python train.py --model="CTC audio transcriber" --dataset="short read English sentences (LibriTTS-R)" --train_examples=26041 --gain_aug_db=6 --noise_aug=0.01 --time_shift_ms=50 --input="waveform_16khz" --tokenizer="char" --vocab_size=32 --arch="transformer" --norm="layernorm" --norm_position="pre" --hidden_act="relu" --mlp_ratio=6 --head_dim=64 --fused_qkv=false --bias="all" --qk_norm=false --parallel_block=false --dropout=0.05 --inner_norm=false --moe="top_k" --drop_path=0.15 --num_experts=4 --moe_every=2 --expert_mlp_ratio=2 --experts_per_token=2 --shared_expert=false --wave_strides=[5, 2, 2, 2, 2, 2] --subsampling=2 --layers=10 --width=128 --positions="learned" --residual_init="zero_last" --optimizer="soap" --beta2=0.95 --learning_rate=0.003 --beta1=0.95 --shampoo_beta=0.95 --eps=1e-08 --precondition_frequency=32 --max_precond_dim=1024 --one_sided=true --adamw_lr_other_params=0.0029 --max_steps=7400 --batch_size=128 --epochs=36.4 --lr_schedule="linear" --final_lr_fraction=0 --warmup_steps=370 --weight_decay=0.1 --adamw_weight_decay_other_params=0
Rows from expert 3 of block 7, named by matrix and row number. Rows with one number belong to one neuron. Each number is 500 + 50 x the weight over its row's rms, rounded and kept within 0 to 999. All counts start at 0. Numbers have three digits each. After the name is the row's rms in percent of the matrix's.
# up: expert up (model.blocks.7.mlp.up, 4x256x128), inputs 0-127
# down: expert down (model.blocks.7.mlp.down, 4x128x256, transposed), outputs 0-127
up.164 099:524505521543458437575450434496533481569439513584533480500508494483547494477395468548478562490448481425585464445600493552557523437462435580525452557466480505527460516527546505474488470442427529459505498494434422560521526532461594569491520553439457413471395505436524451537461526563536434584444447532452509530590536493544507449458576569434524587596530508531520380480460502574544545425512
up.165 096:493534487548457494493499485503495607451485527603484515497418466528499481496538469455526495385439460412474504565616501509474559572412551469474475479407555442479515450539455448475401544542427572546422452479559552504522526453459444513549538520428454459505625566501525554516544427532534501538479492527501535463558539522515488480569584571526574422458423485419416533531386559440526502518493
up.166 098:518496424484451417424492441474503561493382499533437450549471406499445568518482503426559489487422430486495500517514490521618423390532401487494560440432428533490517502528444560473555418511475504511485432521498431498525552524550545557494447619439460481451488491579477502478372525509510522449483530507507481497460506487548458370465582530484496542559551464520483568521391517477585537450487
up.167 105:502449459477547554515530492453426548452468512542524571455588562590475491491521488499490501514480465481541524520451535588497547402508561475444454514484571522557518464547528474537569508455479407416450488521397480508490495547496577408572488573601519485466605553524513434537453531516477506566466472403455522494525547525579463484476391444527507587463637542517546483474611442524475610527539
up.168 094:480487483425435418498495399489564414569517523498491541506500429426522472411426521463499476451467472476523468579394390541474484534434521536603474520389466573618542540467440576474520479503449537531428548437430460473510457502609437464421486512473501546388487508512555454550468565479505480525504490501573518515506569567534465522495501478575391450474501459538516474562512490531524576485574
up.169 104:542424472526520422506436479481508543499474451524539408439450517515498449475500378426508475513504473475530443511538495617449485553528401514502472447537506442473495418485574471445515545490487499525464439470525545419525498515595490435609514443530399476562589354454537473478518588457546584476406543528457535468522483432469466513485483589437455498546451486577474571474530565464570586501500
up.170 100:505454586478495529479406540480490405470443570408531500504499454570550525513454528504456591470465459534577547478561494575464469436435555490512490574522530509594525528500435624474430464536500443537486442459489572470485531581575519485438556450492512607543535421478514451617534525542496502503448586520519553518556537480421397539563503500550434462524489475462496560471401462433466421566488
up.171 099:445532512448460515451527515537472510489456398478464455448512472516464546473482513428507534525483558505561495538576589438429542513539547556516514519450494569480512524448521629499478540495490475583537437556487517361516464535478531475503554524555562474533518452347539565534511562584395576516449497512501587481492538531516481527593496563542574500467455586452450423431573435466552478406577
up.172 099:459542537559535494545534464452455518449515446509437410536570557452453428458502494534552462572428395443510504563547393522414436488489491576499468489474586495455398524579452539503455383530502472532439474502465483426628475512445581505531447472482445534576443479554513466442508518497503586446517519411563515490534469574507619459378481506486477506553489531505423544475479519512539548515461
up.173 095:459507509416595575518469505518555586545478412394564469552480429492416413470445493444542514445526563477514487453572475532571605511470520516457444454443458434483536414462498481478572505595568448468479544540443493463518555531523532453478516569552462480571443568524514514496451539505503501520548510488540502474566477512550482520528500532451449416472525427413422588592607394498434475499438
up.174 095:540530480506492446545487474481424504588504504478346515482495515468430440453475523486511515443506425539524573434448552459484563455587474384455430478531509532474436517476591494456541480483542416509498488601491442529509518503447436537568505526449517388558484524508480487512566531471499422473589512528584543530494496554581473391538396437451489428411445488499521518406550528411469520436456
up.175 102:437407468462403508506458543478415467472570530611371459434507521488467500497574441538494555495422445461591523614532475468485529525467597434504451487485463518492542496525590455502519450483524460522501462493546406503541482540447547506580427543501552485516513394601528507463490370503566537479548521515541411501509515599442525455517543480498524478568475398436541435518520452536548477470532
up.176 101:414504576527546433547404470450464431515478471548520478513557526485532546576568436435532404390514419381518418690504459519451518532472506384454485557526454476482414449449420552453505461481487488576541460450574502475470445441549475503467560466481522534508480514452433437537492465504488484511512606509487447446547422470547556506546544518517511541512532465535479534409548521506508505507521
up.177 101:496544474480478549522502513577582516495511504512427480445475396467521481470516435511530463513449548565579460529479476566487450526481519491422596426479587551481584484530425555465480459409430470584503464565492512455402555508576489395636486416474475573506556550511508441588384453442530502501530479459492492460524564519420509471505542510576431535498578498460574490541408475536523435478540
up.178 103:530533430404565473516575421536423525459543503438378508517613468410527515463473453552518495520458553530495552475599569525461436524489506617546445469540564469538416446465449517409395483555540494545522482439485521542477559472626464575518515553556467420456472551505493451571484521479516454425512459513479525526501439479527471523502425537502494507503513562433554503429486435470493563614485
up.179 096:468556529500519552522554613535492481503510461446518501527588501547503461445426467413526561506471535467448464333526424531549584482532495537462462411539471545457517444495496574482454460452484504496480471504487490444580580386449481438461455463476492491513481481546607537543503467563473428478533465527430515467472571537447493440433591552434520478559500507617406494476487501366423520532527
up.180 099:521437546511470506498470509464547500458488489535441494504398488531522539457414497524550524539510432448481567493528478543585422524539431523515459564464467476512493530562458573521555574510513404610457479548437438417408528456407481448531520613476514372505513568532541427477596499527446385534505405489561469483534582509546515562524445473590429512458424501470423499500539462560551487541485
up.181 094:419478498539518614543459489484549512559447431489498519534510462529512488542501559451524554537570410492483511530606426425581519532544528455487461491445580375471426490457551501399434470509504424511414549485510475501440495532520457482510453603436508531431588569539460492537501504488433452422500477541458574490574516511455447553445448433477517517488519512508433599543511505442548474533341
up.182 095:535509528454515533474558543503406501493571616458520516554472523452516425435401509547517517431465385518528533424511494522585561567395433499448508440536507449612494555584477480519564543552471565537491390527434459557463469527568564500494469519487470487501488451503514443523491512457538495455527420524635456524629474472465527499421439528504474571539419567525539509493521531500596463530498
up.183 101:480506454545472545577457523486512593505531469485497538502538534530527387563512529494585494528518520514489487569493353493551408524517520453503473447538476529445477516546569583561458469434464418518404442402451494505506465583484480543440457582448610479436577556563504424433517496575453526445476451492546516523524497422486375463490415501503498450557493468588495490522486439521573423423488
up.184 093:588427521492571482595531518424593482427523574473537524500500443513516485508525445514545473555496533507646464544547497661478433541495570476463505425484575558528384511515501595456531492508551472550524534456561457481442455460482525517461543556497468548555574539490562467407539453562475551545519470485512513495527501494562632567497438491481468436479500526512497457566529421493457615506551
up.185 101:503571561514510564441478438505479498503405460444493530519474395533501536480487458440467460536444468502573522600557502461548574464506503405481434464510410570582445544514541511481492450455412527523490423507463562528521513630471622493468508501498536440463472447572529459415507490448573450487544594493399516465527518539447542492542466512515541575517391527461406542437559532465497568514590
up.186 099:494566544525414479515486479460471525469500571536497462482645482588506502511508393467464555571459510490456514549481415479470522501502487456499550473456509487514429594413493504537541490438484471515414498635455372465499521445408536473512467468446538452472530489456456519470444512609575528524498545619453465399499455459550479395441456499484459475522431501533505521519504507545566605577435
up.187 098:469506536516526464522532466473530461566521476508499506381568466400580402505508508508444525455558542467441482534525538488589538545563539441483561493553466437431517556549485614469544562506562389584504460460482474542556436526578415512486496558455509512534591398535464565509547493504468477484410475538620535563508475588416502479456465488570479518444505578489539477458470582510549502543404
up.188 110:505536648513416422587611476486526532524475504463442455446512493384568556485420530527490526337509439522504528466497453371491534582478487537433531487466523476512520448410466511456513551424466535404514549528466548511514537578495498478497528502526564532486586536488562558487446533501509547518533425577512495500450532514568514538617428534491551540472530484460523454547535420542476549471449
up.189 086:474541575536535482510480456557450524522446478580499484525497484459414448521457444523520472439440390475491562491457374512479560535521499490521442472673432484554470442560531465469464463476434455521365469504509414529454489495432521526563415454472530382498609488485532548406546543475463415501431498497551449488591458529484499448484512486447547554511432472545487435519513515463570542521556
up.190 096:499427437451431455500440618424486470426578501505462466515529458532402537412569491500557559500435448455463568448519496446557483492518500569494494500511507464449512514499654521483481448584590472415396498447490532550554480499489486482438488606540475525459475477592518525440564518531440534547515443425440447479440445513529489499499449509437516440427444571516493518584488542423404546546501
up.191 102:393459498498458579530520444497500541440490514524405471506439544339562480507467421536465421482404553513536523483576474558514460422458484519480552514456586489608535479518494424441418529526428450437463452567455487584513583416481435458461465447515525525549544482391547537477480508517436506498472484456504547459424577392501476542501491529534463452505579442549506489479417551509540469503551
up.192 093:457555475464464542512508529511527457488441473515544543452563538503502611432500526464445528529451446449450507466473513507490509461381389512512370500483493463518479519532538560470466513509505462477347513454388569458572548491525500429426469485515454511422577530384511513507525499523533404551435491478569529463474466454476442447558510508534418445535503513538409501611394502454499463388507
up.193 106:431468521428510426458574494458445466515600492462499520567475484503564558526500436490464514302502552407499410554544479395534500376567444484515544516447498438584510462584483544440565483497492501520402466485603610491488540509548480488400455590511463548527446447522437545516474526498501488438531427453500449484536527528564464482517521521473513540567447494527482491543432508533484545522521
up.194 093:447526545569403444440483489410469498428544493533425474546556593573481390502491481476549483575454538471520450467469380517480449463543485455485553459420489493577439541572476478518496398495547487558441541512441502513479510483440486508573439515442470490421559562587474547458464506570509540486556513511559540497455484468448586428462474494398501415453434403523530576548465438535547529581535
up.195 102:496403581480480475481492532477512481559605460396459546475455502451500499414640518448450416411432498525485461589530559517477500445492557485480493564588520478555456470504454559478541518507500429407520540486441410475522533465527458454593503505501469595632445522489570477470504528504447361510573512455533511558471438481473483528433490490499502457502581468500526607478559563492486503485433
up.196 091:553451470459395536513453525444528463472469551453541547418460447540535444531421554582457429431509556463569480547556507442512442429405451534507505413486408561503461440506482517559560533494440520505573490614467437485481498493567470494396556503584564541450472483556526405643534487403482546490459557514450468502486561526497431481552479543546456528499513499511514415463414445495509534469539
up.197 104:405458499483636536444468512437406503541448516460520438461492457452411513418490458494535417571468550594545497472463503428443511482564514527477472509436482513408486399465594513446539585449464489484433468468591464489536501490380574628466529544519398464496479430497482432549530478431530514503519546475481537498646491498503483431495447532543496497497487442521504487558527478551571489472498
up.198 094:486427470506468536622453550440439560540433377510505449554502496531486460443456532454532524397575458476470472523527491428625424504456466506481606493526539474483498511512563475455472545521544449447526403517538446606515513496550493573485538506552589446506538445522442514492484498424510472438455484516464528545394581516495503477515453562515577547522510561434560526370543487430475593513461
up.199 100:411427490497492556515459403407487528504517485549562498504558505484493496437587475509494581538520528470541473503467464476488476447513491658426531525485500579436367512442510553483472418480559494498453471469512507474485434428470524542494534542436432454616526546514481550481439465418492443474517601578515539482535513509556509495473488516651481444547510408488434511514445521509599480391557
up.200 097:521459459531422481537526470574537502503449504556556533406516588468493480455499524525513486435520470458492590460560487474548502501489516493459572463439643509609454508551423525489526468371544479431407573461540453446416472525592486471503513543558542494530439447481560534497535487494571541523483475451555555525467415454485624490516479485448480453407508520504396412614471417514499478541509
up.201 102:505474498434494463436604498519509538466410623573495495449478479477517431492300598530518550466499445531548487490525506515581492466486463524402524489496548443491477466517538460438435454466456502440471433536550489483406431487438463468506464498565464461452536545540533414622520540464545554494524548520565417442592469476437456436462530421510459514519417486469536574445471481500544539504493
up.202 100:514491566571587538551477486515531447484491480520575471443447565511494490485388434494522454430488496435496551543567562470533630524550565527530420501504570542428470447522452492430547500560499421490420499636430503457551411487467584503544446496552478497521606473480437495432560528538418523515577465490496585490565507513493535482487507576510432497495395456491513516575495580477604465468491
up.203 095:506524433484490466477445526545519491497519514435500433453521575499499456421489484472471390469629476525457471437502486553505486604467516463510641450502523577540545526558467501506421488502489502494462504369436545505498490458535539447477501567470505458513472440478453520536480629498412602455458564461547553540493500408481459511473443592442565513611424432523408508528542478498514500444604
up.204 102:476471468522437579597484441517420509521593491482464448345466557619549502446495400501604438498527510434537484500537466437488561542571495417457418533503485476515473479562571467500458467465438490473480509542457525553450446544499554468510436539529482517474462378519493507542600507514508595577442450561476435505542442518574498485572524515424524460519602543584554496465518447521477478476480
up.205 111:532461489529460402464507525490470493447469543372467418539545556454553628531496444552528538523428454510504505532508544523467555467605518449531591481478552528523460496517476485391464515536567477491439557534501468477405452452511464507504412463423457558496568554536505491611547494518490420469510439658408567542518456492458399517439448542480530448538520501520474521535488466477463509406432
up.206 105:453501470480517470482447501446427513473488517594546539491459529551434553409444540559500518393399566491508508609472437495503460495401548492432486465456499472499473497508500463413536480617401498505428535480469618492587485462442513444538519504500494546452530574512437501553493522490469532428547518569470582555364551477408489484468508499470566472506592582497470529578542499473519449574580
up.207 105:355557517499517481543495482435476445434576551502480519397470492502516530510453403416423395477556517443565503452525462514574458510527509521413468467504442521493438447462523503545515419511486428557426490493460482529574509487536549515507464493547451561497493409444514493519436509445554454475480515478526482457383529568429404451534477419423528542401417498534425536507571517519521393422521
up.208 103:492450454536498466413397502563456525538510448425475556499541420486520559495395533441522474489434519435497474451491435566571461480406497576478500489480499550390468609483504585495449519493476594552438528480525454563500490478540409531540505538428548519584421489541490465426462492507492439500518476481524445592520418508463487535487496474572498627490473482606533509531553432424610544490442
up.209 103:550459488420495456400514538520475515513464489567551494452538440491534519435496420558486420611501500471465473532487463511498431544439562433494436445524466507516531562427412543514456554416376434545499567497512436487438440556439543511508434424544424447508487463559515538428496500569528506432519533487484569498472505446554567493367499603557488597458500385508465461471430568484473476506493
up.210 100:540436516539523546547492452522556521560483538489569515482513536549453578527469489588611476554349505542493513499502551619613443531459470553569524471455454447477444442560519497417498429560427528504396532486472466624487503482473572519505492497510437539498464494525493519482507504584422447549517409524525470425496475500535443530487555516508474354400502449466451527509507421514547557444487
up.211 104:417397441526572554426515486477474509447490473570445505522455503492364501505429422486491487477503638448445488476484448473482484430492591439428519535375470481503473518507522557559514451486452538480550486522497463597507437461465567453505448459560492426510450535488425419477569516511508540418509577559559581526484538485464456528534456608566528482448528466440461477497404575441537538484441
up.212 099:472456370490558545523456561533521574502540585536502422489475487526389435523501507598548517483542579530465469411609423488472467542626582463540551461545522464459570429543517430558518500468453530535481417508439500546565538449490436427455482561535503479563543507430570530442510497532515547592469480510542573477512533456484478518482410562487500478589488501474451490461587526576536498555567
up.213 100:486499521492475421544485588439499544497528528465578504574475504557479449374500587477414529513532551528494457407496603549566568530497403489456488469434409488497515473557504543393525512476452441426524522532564521579505569533590487472418489488530498562455496526526518573476476583488557508507463459405500508566532480520563465478551565444463489491582510403498478589440579419509526456553584
up.214 094:446560426559456518544491487471544528542489507487639410472484519563501431447539487474555465452537589450571566505479524514525509515505441480463518484466438585452425541397541496446544548459480462486451536536487619500519489462533532493428520628614455514477506509499490603590439495485534573565543554554460508481459507509457528373572518487548422467578537442502477496485406458494524545494576
down.164 113:502548536440486593437585507537513413477397611470527493469451451480452564440476497432547449476510563440524491535584459494464567525483483460499448563550463560526540512534502600591575494542534516501491474518545527563508501549502450447521515548489474495482446516509430433542473550423506485441518398471612546427590471460597579494523572439473524550415456528478474469529527626507507502609490
down.165 101:491532514546565509573494546418462454536604563485498503461518556582502447468464563410586497520439515512509606464507459389591471456559434422541426440423559521530544493476595540521487442472530508572463481602517454530558531528511496476559572492498491458524478417551516551543374537449482497525437460494513417494544530502527525472486474474581498459523528539611554444453597522582492491514571
down.166 085:427580490492438546618554483465543495519556554473524519408554485544465385512435442523468500467534607444579514487496542463504538539474505517487529553499467540510482480492513450577507475516416545440457551542537442462578463574443449487482506406570472463430447548397534498543509458446524424496501466502568500544574569535467509505509529524478517505463469433504381404437559478513365586425542
down.167 110:534537416428464528448636465437500572388492530501468486467489529509549548535489475403521416565575388461533522466480515507458563491506539494530586502488561463548406475596462525595463461537436524535508458536495485464396487538458566507523478560524538437519516475500586421605570589474425588472502446421458557542482568506423468490518482499472523484557535549460473502547428478473523466449475
down.168 085:494529492530520575508533612530441540572565446474524444495490462494463464516575562566495488496569521545531457518515490501617516370489531547537531490512502504536482425602558505542498562477536395463447532481553542511432533425462554519548463518468452523568489379442496559451515403543453569594597511470437553490543543448390444619490453474482503538471469478513451439409518495436472493522513
down.169 103:525528593470464621435442463445504517533495505540367562505575477475438527419606538513500539574572522477377520520439515454498450525607506521495388506554504515492471563524506553513496530542500434457547487479503484522494580441492490553476521486431468623450557437568570555408475535434527465498443504538561490470458472477568441532509500435470535470485461530455584489438555495457414417467515
down.170 110:579501418555386536534498477541471473492566474457499508499473503505467458387494583516439466527495534521463447455526492547433530500527497417490489493590521482531543523564545399530476464482515471465408464526476536533465503523498572554467596575535440463582550493548463409502505500579527508580615448461477588376514616474480448579504488530488457447619557483447587563531496510536442466531495
down.171 096:525537533490496516499504484434606526462559489459526539403569501455544522495472518600392447490553532598508550504507506536522406498586436487530551469447493482592402521522472496510625538528464420541477456500470591526542523612560426430581437538581480564473537493471545432486487458499451461534528497413531522461458565561499559517449522464558498453486515469460563591505464457446520593515416
down.172 109:500517575619566500548476542555545498574500445437529514568395499528536584468521533465515456472457439498497464464640478468525463438445495399538423481559498516483549463472541461492513418541507502509508510588495508592523512518588440421481599467608508479524481447495420522468368433566474424547516555471614530430460435558439486485510543558494528511532526446459531518503499464546501425505494
down.173 094:603471506594490553426514523488500450427512487515525503478492530462496526452397392472525541562516481480569442509570445438490454513537515474563610498486476570558485499478428486494495519582477501565474488511427464531517493482395558508472493516492465399509610416503485532480474393584455476491559480477539586531460574537520488500464446491494489524470601537528485533491458469461428543695581
down.174 090:514497409556496474502539489523552507526507552570569493594517504594488495390527462557484580499530460580534530490567517495513495503510436515511427456498555451489536556484514527607599459441495473438456537571503572453361466549540523565544507510504499544465477531518533507410552509419411575520409475556561565479544487389428489533509572517449514477476545528493526428513509605558551538515621
down.175 104:478524489515529514509506534575506529457446399456478544519531535564548471537529491406516466474475567416468436539580433542484467572428505536583593490378521448500554572415459456616520454502506441457442502539480489470527544500543536473495502450565551559587487539515600538538479501490537472538583478586480475447522497637410603486541447408492563501477506484474606574466490488478445516509501
down.176 098:459513428472497581389560486489423541460512397591519445500466503535465513492445563558574601476557512552522450507587388466544481514508548493475570457567445474491531508483499509472462526496430539509531497479614409486508582387507457408520476591528500519441524453441525493526526523472460540540546461448522598487421418492531533534551477474527567551611472532547515445461500529528477501624465
down.177 096:449446521564399541501614483501535498582500580464522556540481493443422399564486518507481436513454543535493469473515509521589541481573492569480514463587475478563427522462575383497533461517478598510540562517513569500435470479501564469447511572503432533481457457514451482488663518471478549527472481544552544467595534552594415636481491483483501492487484400487473470462551491535555481509524
down.178 102:576496535517453483484512454490569553475506555576493527495540412459570535355514524522561561519524405518519482637539433549506485524432561447503496496484587580520551444517525570532539587459554534499485479562530524455527547496502580526485440463480535405532534516448591519503418485583539424540498543511535568557475557628506497455487468471534569444453469584522509530527548597444444486472430
down.179 101:489515565491534527478497575513556545421505493473487407455445539498469452575507517528511413545523489509501521513528517461500556474548493482542525438485437443432523547543470477454437419474458535566512609463590534513592527472584491531577492556452429540519545538563527544624566398569512527538452474484473447559468610488582440499615423417541486506504501534454567555562504542514605438569496
down.180 099:500566583520451522503554411569414508499483474558499534526471564476510436468478560488515489555468466631472488546464476403453450443507501557509611530464440542490521506561580585482462461478561539452549557442494445441454462509516483501522558577548462436483494564502487595500494574417453540451481533537656457509565503438552483558456468559494566450490488397481561444549484601504555499562489
down.181 094:509587570586475474470478534527463498457553473436552534468528554488433444479495511557449484511475510471431470429475485514457563570495551425427503574529527480526508496436488553470485468475536613569557499545514447534560507613478555600510547420504585494515510542531540448494508545584542518422473429392497545501569458454516469525523519532540418519570572544578542538394444486510628384496495
down.182 097:529517436557548464393431592422475445509478496475541493574563485477541512475550589488493420454541497514523554515480536481484475541533630543501463538483538571582543393548525491520578536544571519513517526471540462517609572479544571493407482465569559547544526475441446512481468509434513505556517552468466604389471594456556564491476469437447495479521491482513576415442460425491473412524458
down.183 105:459545534519499420549491583450488546519518456499489526447483529479520486441551440572479497481517506493532408549492514445483460480411504509476538457540488460492538455476433592505526419500583520509540555604589495582558496544514491567567543445549502579548516489477558554587507423627521414432543485470512417537488521432530476403620435441551545465449511526505407561470457426480598440450484
down.184 102:521473473565512602488452479482578477446467475514538561452527462493495490484426574501481566478490442494440562471516527506498583474533516615503556520428487492541625577496586469515434535521475551561554469603442433577387440536525449452573506467508535526480488460543482381517539555531449497592621415468459431382485524489503518563463450494512446458567532430528513517504442548509490467551502
down.185 115:624454560549515403571560513597492480563462500480601477472450486559434469523555485518530418493509478537441494406501529422502493455509486486523475585582512488410461502511537535517460597512518512440450484537413615473507504568422642520432470501467540484474481557530443497565518549526462506526635495561497517448497499556506422516419517497496510506554513515484539424446468525484434603540449
down.186 103:501461513548519509473505443437452532532387474599420543484599521388425444549496499530492510516511457445548487530440464584414550554459450493477512416572513467417485546460393365532420437457503530530477500486563502509504486557462586431534547446480453498502518474519590458476450439621534417592496457471544501537525459562443502497501501585463519457529532493481507543553540461474480520598540
down.187 105:567613516428479504499539513514488533530543485446475528551506564463571511528568575514526465527509560545555537413456564589466526597452429480529500473420595554483575481490619533572506457430558485480528540436578570563467446588549515550510587432466519458563499538498545560455490464469520491450514539451499568524544486460477466524617494542457486451426566429540592530556528483495421477496415
down.188 111:563503588481545474470530504497472499510427480537595466485459542426522437699645484473495503486479560500542551473515434566456426356459427538504500491486500575511525556463554486526462463553593457524457533499513506483521517447486472519498566531528434565509488522531403541504477537515479487500474544455493553477440458486437379462440456534476563478479466568433551520443421505419518491441425
down.189 088:593567442489534519494473539406472518611540572562483510464501547516513524482559609424493551522528498583484498484541480443475394549514431486547507488484483541507609497529509566569471527560597547559453543566462557517455454553526444531487541536504521477514552538539528533525445500540531492527597481505594478474460524423525376499551473479592465442505462561494544377547596514534384493503570
down.190 091:446536478524493509487517559531496545544527480531494466493531560514508526469486452552537521554461579500497540463636498545495567547461640467520555566515560591453577483562512442522423570448459625494464415458539509498531579583476514514456472520562430512503560601649452498531446508547530436428463529495475558563433515531490465536578452510485541434536497511554519428495561563603495470493554
down.191 092:512529509565433487509469445422454468495432527502476514620489451512477429535461440569575588536545561393510509489485508442490553532495551530448542550526511442476530535511619595520524486457479548481511545489574442360515440655534522533460551589447391470453477465483525486503545525446563537564445504570413503473514503492432449487449506538530463493567504482467519476535586573451477510431455
down.192 089:501503463519418510587512540548469576429632547406501514477477592459492512512514588518479491509579538509535501470518502493436566537459494518464534534527525572478483439574516529469545495479498549563459442510564575560562479527495458566428429611590530537544534467514491455475505435476494614517502469465503491608402559446514612547482449434520447595535540444526500512460482465502650490528480
down.193 109:529547481451521589440533510514585558468502520425489529421496428481539540543427520465536491485502383528516534478502527541448514537495557507490541541467434509370457569495553541561556551382485432508573533506431566480523491379433545537578621465453551498536505504496532537527563524502497426437450453541480515536427494452560508549473575446550500437597504501495386461575436511511510435473433
down.194 091:449483514596535530583500558466485500567463392606488505587454513489533530488535527490422490385503510455462457471573454473525607435443670471508541500627548432480549439453536511531503455505545468529508465546585438540566491583482538499499472483556514540496470446537517470396504436539519413561569442477434518424549543565421470468442542530516533513521549438520467516551508506483513516514486
down.195 104:579506446529459439532504542453596523517443573466456514542498434479391460391503455480520525545540493539563511531502497526452468474489560459462473423379470491541491522451567572487479515389559391412505534588510528528566528575565521446393476528431531477484505491499522522581485538537512569436496456490542472376525460562455540469585458554525525434485451464431473479500503547523441608536547
down.196 074:421501561543497508588536543508496446585524589516497495565486497514575497431553596480448483468480600521506462530464518456480489449471621509453522464514501456616437500502452518449389450507575494487418507628580491502527513448498423445626498533508516576566502569549475549404561452467478472496563593504566441503520435535521530515469551454550492451532462489550412548568557480494528509515468
down.197 100:446568529554448521500445507454520514414471543454526519492473548386412456484468520468474465565460527472498435508511480475468479476601434452479502454410547515553542409484540599535453534507526485583535568524428550462521518473463564438531455611371439557395431504591482522505501480587554567519543437479514439565516422460473507437510507459568526540525530613563481487538422487549521553511510
down.198 092:468559426492528556427549530528620468509517467594518551592566433572494440534476453490608469490474477467516556547575496460499555391580433519492444541511555461380609455470483550565494605457484510449552503488497490553502429558500517465476520540491472472514445562536535507555502516488428399575542521528430424473554505441459510491559504589509440537487491436552453548546531409523453482538541
down.199 096:465517446431530424494602526503575546555395601534444444451476481540419477409536484497432432494429586514455524574472442539513479542447522424460516447568407539444612587569470465562487572592499521612468551495512534446487488464567519532499502436475512490493482453483513518511535458489489553484455435507460419531460548474446515501555430528446540506499454485539588417504607484492458563474465
down.200 097:554467461548492603359490479533597572531437510469490437526550474532439411512414525546547555460484423569456601386538523573381498439482516535509547549534572457533544600512603485530448480579465469510520497486507437501484465524487579492425544482454451463473459483446399479389552513517474512533557450519441467543501537543530511441496510477450507455524525467521576504461564556517428498512514
down.201 103:454537504459473452432416488550530442524553502407517510451451503475524531407553495534423457412407525488548436375483523500492477512485526466477537480482495492598459504480532525500516527449448558570530492565515477456496471469532636475509521498538629533548401519490481502515548468428534562483392562518539435462413513449556571579471498444478539571503441463484500363489622497504477450450489
down.202 111:586574568537598534517515538487458446504510498589450569547511473478508474545465451497426541446489617439457383476521494436448556548528428445483579511489604497557571472421493413471538449585519428442570439437467516489435537490512397491516522441472569405538476517478494512557448520590562503477462567551442490519510588532505514511497533528519557460486491490532519411510555419519413446479532
down.203 096:521493525515477519412494461463452483470432468424533507477492591543440507551584606544462485584509500514439538551507485553554544428556565467455403456461496544570497493408540515441571548509534519572464527575460513506495564451581431450528605483562472598546479553546427539412430433466545447529490452523484589412489486427532518580459501551473501527473607539462526557573524507442547481492451
down.204 101:431518452500472490481522516548525434584435455562549392562469537526482510550486488530432541538468522494504560500449599510512386469488546491563512565483557407441476480520545501513438396485572531508487506488473487512427477399439499420539533557447634445496535529566494519566564394540449592482497551544516570505583552503473514497497531514499530536493375449450532554435519500374512500461559
down.205 116:497449493452615460477500536537514539467464544446602442527522550496579515439422496521455465459475418593495479545495502509484535523524490567490459481559383478508464549436467461336510488512454481541473538581500453530576537529600476500518560522459534564550414504502513445443517392536498389466507414440501498486444551462457589532471418513439533490493585486493451513521521425521569522593436
down.206 109:559527393550487565588441579513512498539457582492498583460491508505452533453440448420448495475532462491424536454446541560497531483471416442582523555489534553440416497479535508539488517495466565511560463477554490533555535500527507491559451459421518553513543534433479474559449505525551579555617483505497504570485490514421498445495496451556471478466531492570264450533421483465516545469467
down.207 097:469546437353501457490503544544579558510551592490492462475501403575578550479546487578474442469549483489486559562523558506504477589481448530478461536453556534506550435504387572556574526468496500529436471448639515446562475477607557526475465466434574468501490545498480611533530417504462569576423558470488548465500472453474545504419501456539545537404523532489436503449477495505475488510530
down.208 105:466496440455552483586533595512608483531454495494538493531390494520558439504481522545465492484621444516572589453518536522552432481610554457566496510543563427482505398518393557467469480471466452463478445535480463534449409512453519559559416487598398508440390554440569510514524507512531502510522521533549494458473465522558444432518487459529499423533524555539562503593512525570541468462489
down.209 106:509422554469513537640385552474456532560451498493498475505488526658509482591494471502539520462508522569509548445424579584474505492458574506517562545431517507410471459509483468556509493459467503427452480498555457436471491465527530493469500417459516475530453475545452417450440549374475464411452464477548537564477502516528476465548533448538496467586513556483487555378367500545510522479448
down.210 100:403540449516430485419421517466520549496435516569528485545480443502492463536510512535520498467597450510480538612631503454429482488460452525565445543550607553529557526580453466510599518556473513465556524593481542503529534547522523538451488454445438525533440442502545559518484446429490490422484393508456482484503535569468550466469469548505442600497393475564496521488628507554424534522447
down.211 100:446606561508506430568481467576508523595585592415467546512539507561526549502477562462423441477547440476556474491438489598490549586503462441401525526538408541536412600507475549585534527534463516539518549475520570496469447493517433467580511501494466467531478481554404484519454462513477511419452513475550462521439543509356528516499522577513469522492518534518387501564486474457410483490556
down.212 097:524462568482554506508479474493542439451524531501524529535609437450499533547502528470470404413448415514476540564416565441388523462512483551511457563469413558569466541414481530465471537543475455581475479520523479381420544525546482574452526495480537505525569477530497500477553630531521486423519543468471473431566546517499558364536536498459454532383547456592513511523534548521552435536475
down.213 096:547556524510454516501508466512401413557565527597519551550522546495476490446380570461509533503468502546525463507493456520475552540491490521481487485520528488475389445463561553536485479513509492588555587481540563560572373493491524486490516489484483603476562425525447551541533474560519494552473483509516532450566486508575477558418570455525398432514568595578413451563455523510597594531588
down.214 091:558487492498505501581512495436352411522502451532402538473555427479523467403483528481509566490555574487418520560489529507508486531523474487505479429509494532571447526429523418488501562490531575624514521545444511439442469582498557426502411552457492451588489489537476457581504410539571511446504442458627463498612511520538527459491487481481512443528526531470426473387511533430495554460480